Rows from block 2 of the encoder of a small segmentation model, named by matrix and row number. Rows with one number belong to one neuron. Each number is 128 + 24 x the weight over its row's rms, rounded and kept within 0 to 255. All counts start at 0. Numbers have three digits each.
After each neuron's rows are labels from the 100 images, of 14848, where the neuron reaches its highest value: "peak on" is the class under the peak. Only what is clearly more common there than usual is listed. The data: Sentinel-2 satellite tiles (TerraMesh). In brackets: how many of the 100.
# fc1: MLP up (encoder.blocks.2.mlp.fc1.weight, 1152x384), inputs 96-191
# fc2: MLP down (encoder.blocks.2.mlp.fc2.weight, 384x1152, transposed), outputs 96-191

fc1.445:146095154087168123140101126141149139110097108115176114117106131126128162114110149121118129128102097149125062121107118151125112131140162118103102121154122136147153135105130162092128113183120094115140154111125154140119153137095138116109105143158176113139155134127136140156121126132114153119
fc2.445:149129078151104109143128126110088126172140119151130128172154097120102120081137091149110112129128160151081109142097155168104121119136137164146120123136156151108129124126136141116162113092163129116111122109151146087135076130118087154104134162108162186134132133140122139134134143111079156137
peak on: water (39)

fc1.166:109162167083141109104092135162137150135098096130130093115128155112106116078135126140077136113122130153113149131151152175104071063152093125134128098125119125101128140100109104127092081169164153147099110096098121075135103134108112136164147141123126158113153115130135101163113112097175149144
fc2.166:125123106133114137157147114093139159129160161161140118126126107142140154129116134137158145153152144134114075114154122088161086163126163093125121108128155114169133136143116101105142147121118085101151099126133123133097140131139173140113126112146115136125134148120090150095116080181119086155
peak on: water (28)

fc1.636:145139153112131143125133066151153112102103088162112110064119148122124116086126135098160139143152147110113085134161106158160113139128087089115142151160140176153133130114133104173115126142102130145118123122101119085077145120121149165132126141120160124125132128125108135082133150151118087129
fc2.636:120176114169128164089154142133145148199111105103128174150123074120151129134094095137127111112096093153154139135150105123121130131081132179158143098123161098139119085129109128107163145151172138135122131125158116156135125104197099129120126104114120146162113132098118153184134140131139149080
peak on: clouds (53)

fc1.621:102141126140123129140121098150120156155136092089131159125131115126166137176107145132119138131077156143105183111086094165179137125112104119139129105146104113129126131162171143108137077111157162093145143141109117136123116126130143102122119173136105133151131133116167145107121144143096127123
fc2.621:138157116153122104169121122107112140130112134090119142094134128163151109115135079110095133144131121093107099156158097148153107072120140171099131144092122154122127121108060126131094125142124125101138103111167112119151089143122164140136133138112130146116129148136100118131104135122126161103
peak on: water (44)

fc1.568:114109149110164135184119107131146148080170103175117096126137137120143134126142127103115136098110095119112089086135116125118149140139100151126121181110132123096138133171106156176119114112161124161143128089151187131122136122148139117094132150103113099176115144135127138119166068157146137118
fc2.568:122156124134126126132159137102164109144067123131132140092131146083119108088150142148147115131127157113129132122133125113128149093127173110166117115129143099130148099107145132089091101152110081107135083115099116182142132120090130119113131107113119141137125142124127104137139133096084126116
peak on: crops (39)

fc1.4:128189078171097074123154132145153137136159118154096136148139125129122120149153130116135112132142118139119152131156098083173127167119102125115126123143129149148152104117112116144088151094111141130117132138165104101104128117086094171145113132145184103139150119150066173107121139037113129120
fc2.4:151139142086126133135136107116099139074067131146173142120088132116149125089124059159153127132144139150102179119164144158133130104130132136148182137153107173146114144088161174128098143126127106128138115151049154107106160116148118068119124108125103169131056130135154127119158163144125138126
peak on: water (94)

fc1.126:135116164129106166143118165105090101101157149104121139121133117038114105080180118115133169141122152094101106128145116122150141118123134131117154123123141100108122141118148112144143067172141130163167115178175125133160134155157148128115116077134151120087149108134155116116078136130111154131
fc2.126:125121144157095145143129126122111172173102098161125142148160150137122170120114165128126128108098158120174152135144150118126102108176116090201103139098109131067130096143120120131137107097132124141143106154099129109132107136116123133143154151113115144122128143119158125118115111127124134123
peak on: rangeland (54)

fc1.726:145175150170104116119086112103117138090157133124161115107113109071099160136114104118080104153078144120116171125104101138116136148142140130101124115151156110135149171117120090140110164112136130081128116163126117123121111128150111178147110180121134127117107107130126112142106131134128142135
fc2.726:143148105139150112111137126130140149161112148128107145135124145098093146073123149142127149121138081103189072155100129126135125151149133157124172123107105194144109143141165176116129122108082129160117165142133141117112144112148102126130192120181112120110143177100117158124099142112136074161
peak on: rangeland (46)

fc1.498:124133128114139144131108139135103175103155155096115150130147096071130158127115113079136115118141127192119122152084117097150126134120126169136142097148117159119098106158113149155100137114148117123190097141099094171124118147143115106134145167132134122181161112134092123127084155155138132087
fc2.498:111118075160126104118143108101133138096104108144152106085103160128120147140184126118176104052074119078145114147122163136109121139098094097129129091130172103136119112100153136176155153136100101120154133104119127109094168122092110118160166125107149100111181115114122135147077152129132115146
peak on: crops (57)

fc1.754:147131103110115123095085122122119148137147146113132157115127111128090115082152119113081098125102107126142136137165125170098113092132154115128147163097160139143103129123128133131154131156139142105160084107111167142163149115113146102137155134143161143118172163146132116154124183167120132128
fc2.754:129174182115120080155124134091125178097129101133141117155138118165144212134125127154113161098145138162158086121136117104142136120109128115128131140165068106158121125113120120094141152100091093172156146097157129180121118148141091134116162121137127131168095112139162177097118104127107143146
peak on: water (37)

fc1.511:145105163117134105146097158091122118143109140198155127131109172101132137133155099120191124137128143121139132135124117101095186123115142136184104093140124111101120111160062123121166087158075165132140153149091151101139120121127118142146115100133123116147117121127135144121120129126106159108
fc2.511:064095089097109139119133129155125089108122134097155116076107097121126110141144134173088119159110143173151107104112158130129112157119116111144116169165150110106144125107086128128133135128150108164168067119130153106125158146114101066113101116092093132128124098117125109188110129119113123131
peak on: snow or ice (73)

fc1.381:166116138111091109138112140171158146115136091157171095183147119118099127119121097147126178151159090131137137126134127129115141132157126149127163141144153148139169137091121123076128105150129077129106126084127164125136123145072124115122087168114164140140130103149113148127097164109110140114
fc2.381:107130115110100118151117124125120152148113150177186165099133106144100099124144152127096104124147118169167086131115137118104151184152124159141146107128124112153134144143095131147138110155085204122161144153126184095068143133114170092124142144129096113122111096154121135119154116140129119110
peak on: clouds (48)

fc1.502:117109159095126146133141100133147122112118140097126120162112145143119120125139118115144129119111114155130140135166125132163062135168085109092170119135124065132093128105142113134124145128107160111158109144161129092079130125154129125150142091138144086144106138134134153149138116123115172127
fc2.502:166131128132149121145137089104110159130130087130110120127139116130112134139109157106117127116124147163123161129117124043170118094136143125135107143148103190139123140122130137106173114118111131134114134061081134125124140154121138154140119086144116115112143171115146164115120171139120081145
peak on: clouds (61)

fc1.435:146184135115119116149122151102117126144104189128096115114158143123148142148121121128127143158120144152114126141138115120144126110158119107105097121111140170155142114131115142145127141131111105074133103108136172157087162102149145137118148142112166108151150103098148095148140114083136103128
fc2.435:107147152109153096111134128107134122119148094149128124134116109130127131142165139134115133113073073126117132119137093140113112102138102147126129128125147101146120142101161136164150160134139117132097091106126091114136128141131146138115147116150119160110131149120155122182153142111130094128
peak on: crops (40)

fc1.424:178167118141130103118155119127150157112070079126123080115103125121157122125098153147142170098106137127105135117121104150127124136163089123116126151123093153155193126151117169167126113110140118128142128094124152133142100137151131145100162106145145181115125169106110159141096146163145139127
fc2.424:088091116107123158101125120128073112131188125145128136135097140141161114165150143092081170123158151136085147102090149138137145095147157163168103139125160132121075154108119078112118100093132139098142154090109153117120106127154110103150102118131123129121171111120114133132126126116113124130
peak on: water (42)

fc1.671:090113107119169123091129159135137150096200158120099126108116139140110141134127143132107098116168104106116092116104128101100135143119141121158088069158133159145131092158088091131116121132095086122089081092127134120158134125148107147127120129094114156153098107132155141158153090159101140149
fc2.671:153110130109125130103153119159099142140157121156145161158119159126142132133094137148132112106112132133141162166105119133162153148168096105091137114096114146098132176114090130131115128115125145148135107167101099109131153113111150124138116167161111109106074091162124113150132101138152139117
peak on: snow or ice (67)

fc1.591:107066117138136110126112110157122095123125131175079108048144119123157072106121093126128160141127122146135139113105159116119173127141115156083119130099155111143124132103119141095101130147134112078124068132134116105089136143115160129161164136127149088158141145149145090118138148109120094207
fc2.591:146129144142103150119090121141140127114117131083144109125136130141151143114138127075112140102088127113109100131134148118064130145125112144127181131128092121143109115137096103110066130138115115156108126110143118087162082153129108159098129116110119165142093102121091176135148169138126132117
peak on: rangeland (61)

fc1.283:118129064111126114150115078144131156113087122115174115113105128146184151088136134106173148096152129127099131139131113111127131098152083117169146140122125131132146146152123122117118126119088120149107131128114173153101161139135094155064118109109113151073099141120106077129078110141107132106
fc2.283:173131135114106119144125162099108154126126155148107194144110108105143119124138119146106128134095119110123116096099090148115112140151159107144064111142157143126159106137159119133112104130153181140162117118169144131096080153133134169164132187146097155114080080139120137124122119073124129101
peak on: snow or ice (64)

fc1.732:152129144079110148175116168152152119130127113118097125111115104159140150111142108140093126122118128151153086116162137170128114082159132087106161123124122123138143114101133132151136094139089184184153117150121127135135151139142113117138093107104110145140113130134125134141097145126137121136
fc2.732:095092137172108123170125153140142113119163109108115120138149145135144137093114146156146114154161088088151073099143117138171120167080132110155162128146106110109091133133122147135146114165133139126125159100138083156114110139127149113100129092134098130108155116157140135122112098139113140131
peak on: clouds (25)

fc1.471:122106119158081158112139094105145120132162116119125125127117105163137112129111137119163093107139096153099150134152081136118131105142135132149161094156093117117133136132092180130117165130111138125144117108140130160113139115091092115146131127134172135154090131120098145134133125136092104130
fc2.471:146138150154132158137133132131114144140122136159141181137113175144163148115144112157142139128132129077124140109138163116089132126152109096106114105138130150182143146100127112120101106138176128118101128195116116104123091156145142132125090133069115122077166150127112075129097090123164128127
peak on: snow or ice (45)

fc1.25:096135173115092074100180164118120120140107105123108128081141126126103162143085103178132119161128088093114160108147110142141095119157095140110171117144088164082096198121066108163090132133142123135140137121094137171123147156097136102166097114148133144099109143141160146166093106138170115108
fc2.25:103110112151144174078161121113110136118109114137120128142135125142132103140127167088148128158132135149151125096144141125143134103139145089116199078120134162137134121122194179115168095081141153086156116154130105075087155134112115148157137100099152162164150163145088100090121082156103151104
peak on: rangeland (63)

fc1.352:162149126110129116189124173168105082163124128093087164149152137068138144168128150114144127131170103150135121117096175121114098145110150129149172133136107098106152163098151113145144147140181139114121155152142106127111113118124108143132193123126174128152129209137134120127117162089188115129
fc2.352:094131151134149126070135111112123179144127151115097134075131081134127143175140130109143127128152088119119134123084117178158150105162149122136120150138128138169138067135076117121105126156101101079127190118119126107124137132134132150096105092118160146152106072151138109154132125138108158115
peak on: rangeland (49)

fc1.75:109138135097115135139102142126133114169126111127116146163128163121128165131156144122133110079125119117137143125168123098183158182117118100151166154137140123107156160145159139142160114147121119104117112133151145165103110133092123119152109137140126092134130108146143095138158137113097122119
fc2.75:150111148109124132128142106115143103137153121108132121116132132112174114115118088090175138114125113114138101156115161124122135126164155153115101156094116096110091097117094104151097123132128152120144094127156103132123109114166096179129116159119108156156105124118094160160105180174146160135
peak on: water (27)

fc1.725:105175151132197129163157111130095081130107115161139131117123143111155115144108097147135118143108137149091099142103124127164151177164139156129177118073104081151119141133107120123194098122110108129118142137101093113103132172116138150105152164155191119120118144134113170095104145123169105113
fc2.725:131151146146123117128106127117178104110127137146126145118112182103121116136122170171137097136131132142146127101098118157125113121131132104177139144141132173109162078134107154133072135108105146128086136119155156120135096118121090086160114164094159115119097138126104117096131117067115148089
peak on: trees (49)

fc1.715:131079150137113139124146135074124152140145154115110083089137110112119110133086124127097135106128140117148098115150132163119130130159103133146112123175153134113129150126100127145131108133127116141110113169146119114103124133130077133124087147120167120103102145111103105128138171128107171100
fc2.715:137111155102154098159089089153137124112138116142161122143076108119100125141122119119096131135133161181124097130108106143133159122105131127148106118130120133120132141119164128104096145146096134125119152138146160122094119154132098124124109176150086143101146149136128113140129110168113093097
peak on: clouds (51)

fc1.690:139139115159110110128159133098143144158093128173145126120103149140128138117080160146134123154137137117140141123109122108134134070089121158150148120143146149150152093116090142136136163101138098149132133124118150116133143120125159147090090156123091121089112147094146134131143187080145144114
fc2.690:120126096087138134123135111136132097107140156135096129131113135128165133119150085112113096121183101091112081136154147105092066138143142139115135130120115142119123136136158108088123125159125127101113147166088124128132164173108100115107128140129161137132125148120105111123140133149152111137
peak on: rangeland (49)

fc1.199:148121139119117132132100141110146154148117121135124119130121150081131124110174106121142127154130137158114067073159132184142127131147078162109096121112128141128179127101115104129160117135125111163147117101153170118136144125184131107132119103113122138150116131128110155125090157134122139078
fc2.199:111143159155127116147139097112119133142083164109126087125112106116170163147139118116163117129143117155153175130071118114155125143122161107140152094121096124114186091098110141110100137127159098125111170094056154109104104129096153134145127155142145142131138139123155149105120133113115157131
peak on: crops (55)

fc1.548:116115155090103127159127107116173117137133122106127114123123186163129128101105114169115119117114149102129109143161089132118098096142153132102122119113119135113112129123095103136102093092101143134148116150157109096077085100107109096156122111080121129088168139115096128134116145161132136107
fc2.548:128139124111134112111154107157094130094106131113151155170127079118123129155147127117121122159144161153121174139113143153140136147112129155139132113136120132114135122119164127150121166140122137107108153142087066117162154112167151144101165154164130126169101120151138116134130135104109144141
peak on: crops (39)