Weights of a small segmentation model: 18.8M parameters, 55.8 epochs.
Rows from block 5 of the encoder of a small segmentation model, named by matrix and row number. Rows with one number belong to one neuron. Each number is 128 + 24 x the weight over its row's rms, rounded and kept within 0 to 255. All counts start at 0. Numbers have three digits each.
After each neuron's rows are labels from the 100 images, of 14848, where the neuron reaches its highest value: "lies over" is the class under the peak. Only what is clearly more common there than usual is listed. The data: Sentinel-2 satellite tiles (TerraMesh).
# fc1: MLP up (encoder.blocks.5.mlp.fc1.weight, 1152x384), inputs 0-191
# fc2: MLP down (encoder.blocks.5.mlp.fc2.weight, 384x1152, transposed), outputs 0-191

fc1.598:111134162095105106131155078142117107132119111135117113122150131102159152129136095169163137129105121140114137124118119148140118125121153156173146103111098139109135133128119112111125111136146079126116116151158157129138153116139150165127144097099114167127116116121098140100066139132129098044147132115140149130142180116134137067114120147108158102116153158121135173105144142145177144099138138172078107126166121125139123126148145125136125139109098164098168117137119112117123113100180107098136133132114127139133149149162158107113126117159097156108115164106110104152138084113148143101
fc2.598:121107119100152124146121086094136130136131116141170132102142080129106133131194135170121171114076118109151146106156139112116092152136099101126167130105109126159151139141115119077105138156109143170093168137116134103167093110138122136106128090165128111139142135099144088118108069144145147109114124119136115148162118091109092108119115152144110103148098127148200111162111139080164168121167104089118095157174070126098069114116109100148129171149138115109111172120192121137147124142162121129145164135149118137099133128141125091153157126138115111137133145113139095152123104102126139108
lies over: snow or ice

fc1.229:120132112105126139128144115134111105162137112115092129096125175113140106106139121109151160156117107158130113092136158119126132138110116082108086158097117089130111158111146145147131128149079109172151191127152115073132135133118112131112183138132155094103096177155115142063111125121132089103092120128107153130099136105160154122065134122125191107136159121140111122143200112132112119122188144130092119127098162165126146180165140154094078063132143121130128105158126128118177150128148155137107147129127132102131145154137123169142145175169078137103124142138154103120140109112100148100
fc2.229:144126129100179078163134130089118079142099139162073161144118141107144135154155096152126149133138156179131110147164126139133145082112084102115149132128131151112125140154142119132110184112134170167138106123115103149124124129156161113157095146102134163130146152158121162109133140110124131139095144129125148137147143123134143127109133176076080157153133097145098150145136119104146094151151114124135147142113134126138144176142124149149122086113139180138171141078108137152126145164124141146108148114143143111130114108105133101119134119133122133179066121133115136111140136113087099073
lies over: trees

fc1.168:125146145157116070098158157089169108152107149122112147133159128137145150151088137116130132122154138103140144114147122094125157135119159106135128141146131111102106138146150139059150164102116112121115147112134137114105127136110114085134137123154141130091119148124178168077119131114093089139165144165119150136169100130147143156075143108114125123137115141132101167139125179118118121113142113110153113135116132108079082150121139142125137138161100140129174106141111095147162173115162109060102100101098136107116137140137091120129141097122138157135120131147122133138168146115117125075
fc2.168:172114150134080157129138080137117124159123116155139127091134140147097136180134116154162100147128111114127119094135165180114143163127124098121137158093135110125106184151112084122107113142098136133089096124145089121141093103169113143134160166113128097091109125171107104144170138178115144125111110092144116140139113170185141103138137102108118149154107159097138159137181128158155117096154110092089128138115123122096111096131120162134108098167160112153124125166148128126108093115130138144145097103081142131149110165054119123143149105102153165102119148136098106133104133141116130169
lies over: snow or ice

fc1.553:127128135156131138118107132139124093142137134128129127150149103133129150108092128144135132173120126125119091098135112140175140117091130149148107134127134130080114132121108131140116138119124144102101110116157148155151161150117132171103118161161130170129141153150126151087139099116107148133132153119142164091142111134119103118185115132093096117175102127101146157119131145110067150115142105159099071088161092169140163106120109111114087154121117191139100149135142138139102101090133092122145134113144114113143095100151136121122126071144108124104165144136108168128088112113134133147
fc2.553:116131108118104135141098107144129139136133093118101112131100121112130105129127147122138108170131148174148152121122129184138170159090128128104129119142104158161114109115205062155086169123089103144133113145099139130114120140127127128152112163074142111137087156132151118112118136147124105130125186129128111121129124128104118140101158124049116140133101130201116158119076098123172129138142145120136163144093123149106123164148150161144135141108096118127173201130152099105194152124130128158124151112105149166158145154112121109183143147074110124145085119137154136113132145125136109119
lies over: water

fc1.713:096135145154159129125153108119151131119101117132129154132143153111110145153131092127162111110141116113126175109134140125112134093157103107143121118116132092154123128133116102094156116134114154106115103129157121153105151082134071131121144156098130123219166165121163131157094104086133113126112115144108117094121149155151167151169176165105097127147136104109153146118111146136109162133136132152139083174072134161124152107170144133144115115097158114117140160185086127134141135124124134093124116115107123133147114189114108093117142156129157090164095146132107121101108078120123089100
fc2.713:120093117130164109130143123151145121087132101130140069102095115122160131098179127097119139138102093129138085126136148138137150126120118138133119110153185125091166122128123113129109116137090129096189102122144121130152088114097101116158161097170147134173126144145081092114170182131135112170112145106120144088107112128143152144120139056133133134157156110153100146149146122127135134142134116119115107103125109145103142084141138161157122133109125106159164140138124132127086112107083139158112120086182094136139127107107140099133112127085102090122107079105124123121134124140107092141
lies over: snow or ice

fc1.574:068132112106119164072125130138184156156137142140091145103172155113089134150172105122141148128127163168126101124126095138117145091125151137100115116127137144123159132127091118125129103104148127168144135134158202120106129138082154122073164088124097125101135098114126111081154113140101134130135139100119121110135168119123143128140163135137115165118122176140131094137138109137170142198127169106154144103127165126113169082109142173136099106129130077116147104121115146188138093166136114107118139073163122141129127131138128133120107121128149084099097130131151145148149117114084114132
fc2.574:115169100122146100163157148089093130111161138128090166144132141140150144098115079117132087112103120164125121118153149176183169159141071125117103180113144122109097112162136093133120099132103135138157108147137117137115103111141147120111127153124154128117143102121105160105128115085132110158099113179114133092126132111133150126130095140142171111139119113101134132085154130122138174116170126093111107082139156130158173131116142151093170116122105119134076165122131126132097129116160139142089169147169138103167114102081122099127128086127116125115125139158116149135153140112117083134
lies over: water

fc1.498:148142138115118088092141113152105120154108128128145145123126113137140156104158160132151071173104141098103089101161138141169123128128126123144113101144189138160175139152136088108117118139112147127135116147164150178130120112113150121137160146149180188129134091110111134134094111130115118177128133163153110156142149110153093161171151092158171157090148108127107152071135124107095128138127140128109155111155091132107193089160140136098131117121126125107120098137145082110091129134178136136119128103162157133147088101127107091100161086101148152143139115133113125131131130097126115148
fc2.498:121139118116133129136117150107114130080114164157114134088109131158119124185101115145094166171115161130150139175114109130106111130162133109079109132124137132104112152115169162112129164068153127143100103124100153124100116106111092144114120124120147136129094123112166119149050119138092145132086124121114072108126136137145142144116182139116116127127145166114103147137137131143130138092164167128101110124105113132138099153110149129151102155083140107091158144128119081114116119132093169144126138136133101150126139141087166146189120137137157126097145115097146099145139087084128112144
lies over: snow or ice

fc1.515:163127158118139097121162096112181116126108079120112195090134147096118112094124137153158132170143116132100125125117135152130161138111166104118137097158135133119118170109162116090087116118145103122129105123122105119131064138141088172126119113164155109133107095113148113130137115163183120127094117135130138096116116097122137103112160089113131124161154141146144125157135153137080105134164145124142139137111158146148128092134106135082145131154152119109097182158120164127164128126104103118167181185121064109119144123118122109104131172116099160113116106152146097118139109148093111090
fc2.515:111122114100132129156149181136113119149148126124142105122055140164126110109151103135139168143136119157130148083121110146120143145097118124091103138111146151134133148080101138141151122106137161088119165147141125140152122139133127080088101212079119156122143148120121143113111168118103108155163105148139104188145131121161182147114116101160158120093153118134118149136105135121113139129195143157168133114081134094142124119166126109124154110161103152063157128155111080122156137152127123139146132148098125130127136173134107121117117133109125134107137148133127114082136149116141138161
lies over: trees

fc1.632:121113114142133126147142168159157165061106122132104112125112171145142127116110090123106132123104131110130091145163136119155141123118102086140121104158078129135075157113138104126116174117137152126168135150102114126154186099100127129098163087146140119145162132162090112160149108126072101113117135143097108129104162068131154148144124186128126175092103104141119144125101163180122128154144120106173080110132161149142155141096127139172160090113110180078123144110065128133155146128102129136128119144111127107154137094103151129127093124150099154094143114112118134132168146135108127119
fc2.632:117129093119123087125147111124178119146133154084142130102123195148075147087151142108108123119121103091132152155111134122108097143117135105133102158134090156087116134126145082173113132104099173132120111105106171143106168125118084127116134148137115130138093138103101113093143120120138103134118169093133126113135097112131140133145143138183165118158181101111113111161137172164107135141127095127133117157163142107159129145135116159116073136142143143108119143116163143072079137083063072183135163130161145117148102153129124133139151160147097122124120136109143113151085126125126097109
lies over: water

fc1.563:119131100166110138132100112175137167131101129120153055140131082139112107106142105099092136150103173128130116102122129186137167126143160117140130116136148141092111111136086109100133099151116148180115156103145185149109125152137129171116129119120137171157159113136130165136151130110137144128131137133146137110116137102128112106155131156123130097180154084139122118153105114138125090148136141076120130150123113122089116110103126122130124140124116128116090100127090108169117095156192124108159144153139113159125116126123066172137137183119150088100093145093144102131164144114117128146
fc2.563:121144151136107116076132107151129144144166099119104161125093130147095087099084095102116165097127117110130142117142091151151176139096160124098117153132164127144164103077155127128117115133151121117130107170125129163134096107126111165143147152122145136120093115140175178107163139112133092139131160113139137141132088118128117090123129136173089153145121104084134102135158123101125134168113152125125110158133139124144153091147127147119099120141106135127175124154087132132126118164131128143148087095148137114118175182108107159154123141147103156175109122155099138119175172101128128164
lies over: water

fc1.394:143174156174129160125129135108099062160108113128126136124169164120150125120075119084139056102109143104128125119120153117080154089120143134199111133115128125079128113063130143140128139116153168134132134122156125151136109132130143117119125112164102154108169139148154134138132130111137146097117119139118141116137138120154114139135101144125119112119117135103120151122159077132146135106101117141162155135120147145159105136175180152142150162111120118118104115117124154142182136135092142088124147173112085121137117126109128136160117151113107091111111130135110128151106123092135141135
fc2.394:137121132067137142134093116115133170143151104134104135150092128116133132142135186107150141198161131149113112150090122101173123103072145142120158120109111117144129121131183076142132121089149152145157128114167153152093118102129132115122131177149097113130143142129100111140107110108147060127105169123142136152096115100118147091119149115093134155115132107149209127139124164073087135163133132127152133148154095114129078166058094101111136131118118140138110113178114137096119087116147149075150121148103102116134154127170122146130118101121142125104109125157151092113121148107112151143
lies over: water

fc1.294:108121128117108146117132101153093129117114088138142105128124161085115115139116114124095091154085138156110121157124164115100089123112190096118134140089106086123113159155108105182138139116116117148132084157123167138168097105123122157137160108111135154087129109145127162127107120119118130152158170145129117159097120147089168137101129136135140106083119144151153140120128066166122152108057113132102100152106134139134112137110096080119114140162128134147124145166187152116090142142076123119117151157134142099102111156104123167154169127119140090132110124105093134151122166101132129116
fc2.294:152103112176132121117135108107122161147102159106107117120102138165095131132131135093137118086153106124133158095115161174095155131130131108110084162102139102148126162168157172119135129124132130141136136124140113117090154132138153151136147147122132129134132156169143146138148102152136138180091097132117093109068154136105113086125147133124147120102108104125140123140120140106118147114116082131103141127136163081105092147145156132128120144110136126107124146134108108116115145112146119112161100127133142110137091102185125130147121155104137149127132107127100143088107186142128145134
lies over: snow or ice

fc1.188:132128192127133073132186149094160135084146139115122109144175132132167158106112079152113135153145116102115158139132135115080134151105120122078140147121158171123090151118128145145142138081148143139107132109118148108097115124163146093122122159188096144142155067123190118142139139119124138144164102172122099124125113115118159149093196143118142109112098103124096134119138166126109109127147120139065133116129127081128129165100119131142158172111132103144126124110104097124141097117114127107122203119128145146151106121119129115110120143124182101124153091145117128123134132122108143110
fc2.188:103188127117104124143131132142122112116106105108139113147103147135135139133139124121118128149173145110144136065097097098110103107130170148124104109107142107135128168146112142168108054127133126103140123161143142173139117115136114147139138146078098057142105176118114087169182083154175157078142107128158159093121142108135158160145151090111106111142117106136145130105135108140126164139148090124108105142131105124151122107152144124145112112079118155123095153128140115107147137115142167140117090086115123087127096162111133110125139126088115115121145145149109120107125097146111094132
lies over: trees

fc1.122:150096135155146121076111174105097112122186150110119122141128163112117104137081096124141139116163122116085118171097136136161098119142088151120139122134118120140141132152149110156139117183173172090154172131111131121156157103116122133103109093119142122140155090117143094127134141091146133122096093132136121141177126093147111109129143145142136102147127131135113079149162156140127158153087101093113122127141161189097098148108118188126131186089095147154098130149113148146106143178089112176154122134156135146111087119111120131120147165114078114131130150135133109108138128177114177130
fc2.122:091137081094140127147133116119118126112148141085124111130111110136144133116155117170113132120092156153091117117119154133161110147103123117122148118083118125167124099122128093141097070089182087159112155140158116131101121151123121157172139129124122109155125128107119124104138121129163122166089120115138153154140087087118133144159087149123145139150143141095117088122160101129108149152089156148134147098189168149158148109107132126162100123156109122130154170071146127113163128121123152121133117145195074118128145112117115114148106120096137120111100098179127096143096142117124115154
lies over: water; snow or ice

fc1.428:120147126106128139141127149150142157106123116143119119163132131104142158123161112156070128121194107127119107137179138142124116119139126114102076119116134109115144120123145114138145110123139120136143140169108117154125125126126140100115101127140175110153154160159116133147133167142088183167130144097109125133122134087112114142166129197125127145108147105182128139115135132120088122129092097090117127125117111135165097101159125078165108115167117133146131160157127127112093159115120119122123127142153128113096135118113137167125140130121143112138148122179112159133149132157121138133
fc2.428:166113120141118110145157115136153111128107120139123156106093071109112131141135120127177125102151122111114098103129141122152070143112121151107166140097129113142144130112140127093115116135156088110096126168169108164141152091134129147145100157136159151134148138168089125155131216113083138153126096128115110127122113106125168112145160147106089167158138124178147135127114142126111121111121139159152116131091112132081183151122126138125151152138129120121151128123201122107078100099164112164148098145100145123126121088139152137090122153142126172184094121108102109091112156169151100117
lies over: water