A small segmentation model, trained from scratch: muon at rate 0.011.
Rows from block 4 of the decoder of a small segmentation model, named by matrix and row number. Rows with one number belong to one channel. Each number is 128 + 24 x the weight over its row's rms, rounded and kept within 0 to 255. All counts start at 0. Numbers have three digits each. After the name is the row's rms in percent of the matrix's.
After each channel's rows are labels from the 100 images, of 14848, where the channel reaches its highest value: "lies over" is the class under the peak. Only what is clearly more common there than usual is listed. The data: Sentinel-2 satellite tiles (TerraMesh).
# convs0: first 3x3 conv (decoder.decb.0.2.convs.0.weight, 64x64x3x3, each kernel summed), inputs 0-63
# convs1: second 3x3 conv (decoder.decb.0.2.convs.1.weight, 64x64x3x3, transposed, each kernel summed), outputs 0-63

convs0.45 098:140130138164121100077109132133140149163146109106113107096157116149154156138103108148105163149158142122109129136133128142112119153104099096134100133137206127104137160171101164121146153127096106
convs1.45 102:184163108099133105112171159155109147097118128139112137100120146090124156107126149116127130142131154121168119119114098120148133111144148115096133178134086164131126144113148181178145095129122151
lies over: trees

convs0.12 094:173133110138176147127121168098102096152132116166118141118161124139139135116129118103094151094127146111171140136092138114117138124108165132134121143149168128140189161157140128187107148157125140
convs1.12 112:132167160110115079126122097133113126130126097146143128133112143105120154122136149139129140169171100183096143138138145140110164132115094113078122113117085124084159096104122146081140140111134162
lies over: trees; water

convs0.63 110:085188121158099140154114142098119113144104124156160127109140159157112166144129137120136143180128132103103161135080158122137182113140114145127124130139106140128119105125130123160175125140154175
convs1.63 116:161075128125133137153112111137115084121148152121097136116155081111095094137110121117146126127128144139127122141172125153131124132111138121163128117138167110142115142140120109164048193159131124
lies over: crops

convs0.15 119:090114115132133144132119121120130125171115133122106130128076116116155105070127142118138110128140129096092160097150137070130140079138122121130206159131146165167139143117130112126130127116090133
convs1.15 106:185150136112161144131151161170151147090131113145142151155140119129113102148146135117140148127126151123113107146113135137115185200123115154124117152137150100130096150150134170109136092123085109
lies over: rangeland

convs0.20 089:110150159128156122094147127116132152135148161118107194095108150128118137122110111116094123140145096113080106131117127139118158118158163102144070146119119123146181093123120102152120093136103161
convs1.20 095:153159132119142140125154097105144132139093144134117110154118130158152167127165133154104132138097140100163129109160143156155074083131145145144138107124106093136104124078142124120111152151194148
lies over: crops; clouds

convs0.31 127:154100111163108195124122093095098129168100132127144144117108113146093146134091119120104115118100088126127131148139129105134107134136124150101111130050158140145112163122089123126146127142160144
convs1.31 117:113141137120143062135109137110163135143081111147158142134128169131127150110110133137118130099099149150063119117106132132126124141192134104158136136161139081136132082122154136084141129111114126
lies over: rangeland

convs0.26 095:143138135122092101101101108144117100124144105144116119110139089103106113140116159141139149132129129058135097114162140117147155167128065118128189115094126137143147124146101115131141090092113108
convs1.26 092:083137143131149171089155123145142147109112161174137095125132097140136123127130124125131099140102102185094113133094101082080092124099123167131127139132131109125144154154151127116105161125091136
lies over: water

convs0.33 090:124130120075104120111109094066132122125136157097100101100121132153136115121093124163074179134172142129124130130117122125143142096157105098131109098072096121117137127122110114151099138133115107
convs1.33 103:134172143154127160110108131133120140181127130132150150137152102113136141084094141112125109084077146141150111123156151157121061118100091124142137148118143151119114177141149136145147107137105162
lies over: built area

convs0.36 103:101124140120146172157154163139127146110128144159181130126170151082120109095150123158122111087080107147115111133146141138102195141165153121144146100105127109124098120103131119123119130109143151
convs1.36 099:138134116141078137100107105139143119105133086104054144144138141145110126145107133105149104160120166121113136149102120142127050129125085137142115117146144138143098147152135154166165134109121139
lies over: water

convs0.56 096:191124115101133123157150155111092128141122125108124096127147166152117151118133167094179102137111134125119126069127096105139146150129139110121123141129105121142120169084119134121125123167100186
convs1.56 092:104154134150107159149083164147130142131112125141132172146134107152165094121140106160143146107147166152183118170142117132078147136107104146126129134135148165155116092142138140130141163111141080
lies over: built area; water

convs0.47 076:131173134115144138081151095135115125137120150143136111144144134126105127098144131121119188159127088124134068163133100115091134125134159167144088122141100146154109084141126081118147121127130169
convs1.47 107:132158141155167158107111148135132106094144145177110144123112153136158175131114119107122118120169139152094129124148124149103112161146109127131066117150157073096159162108124144150113159130121134
lies over: crops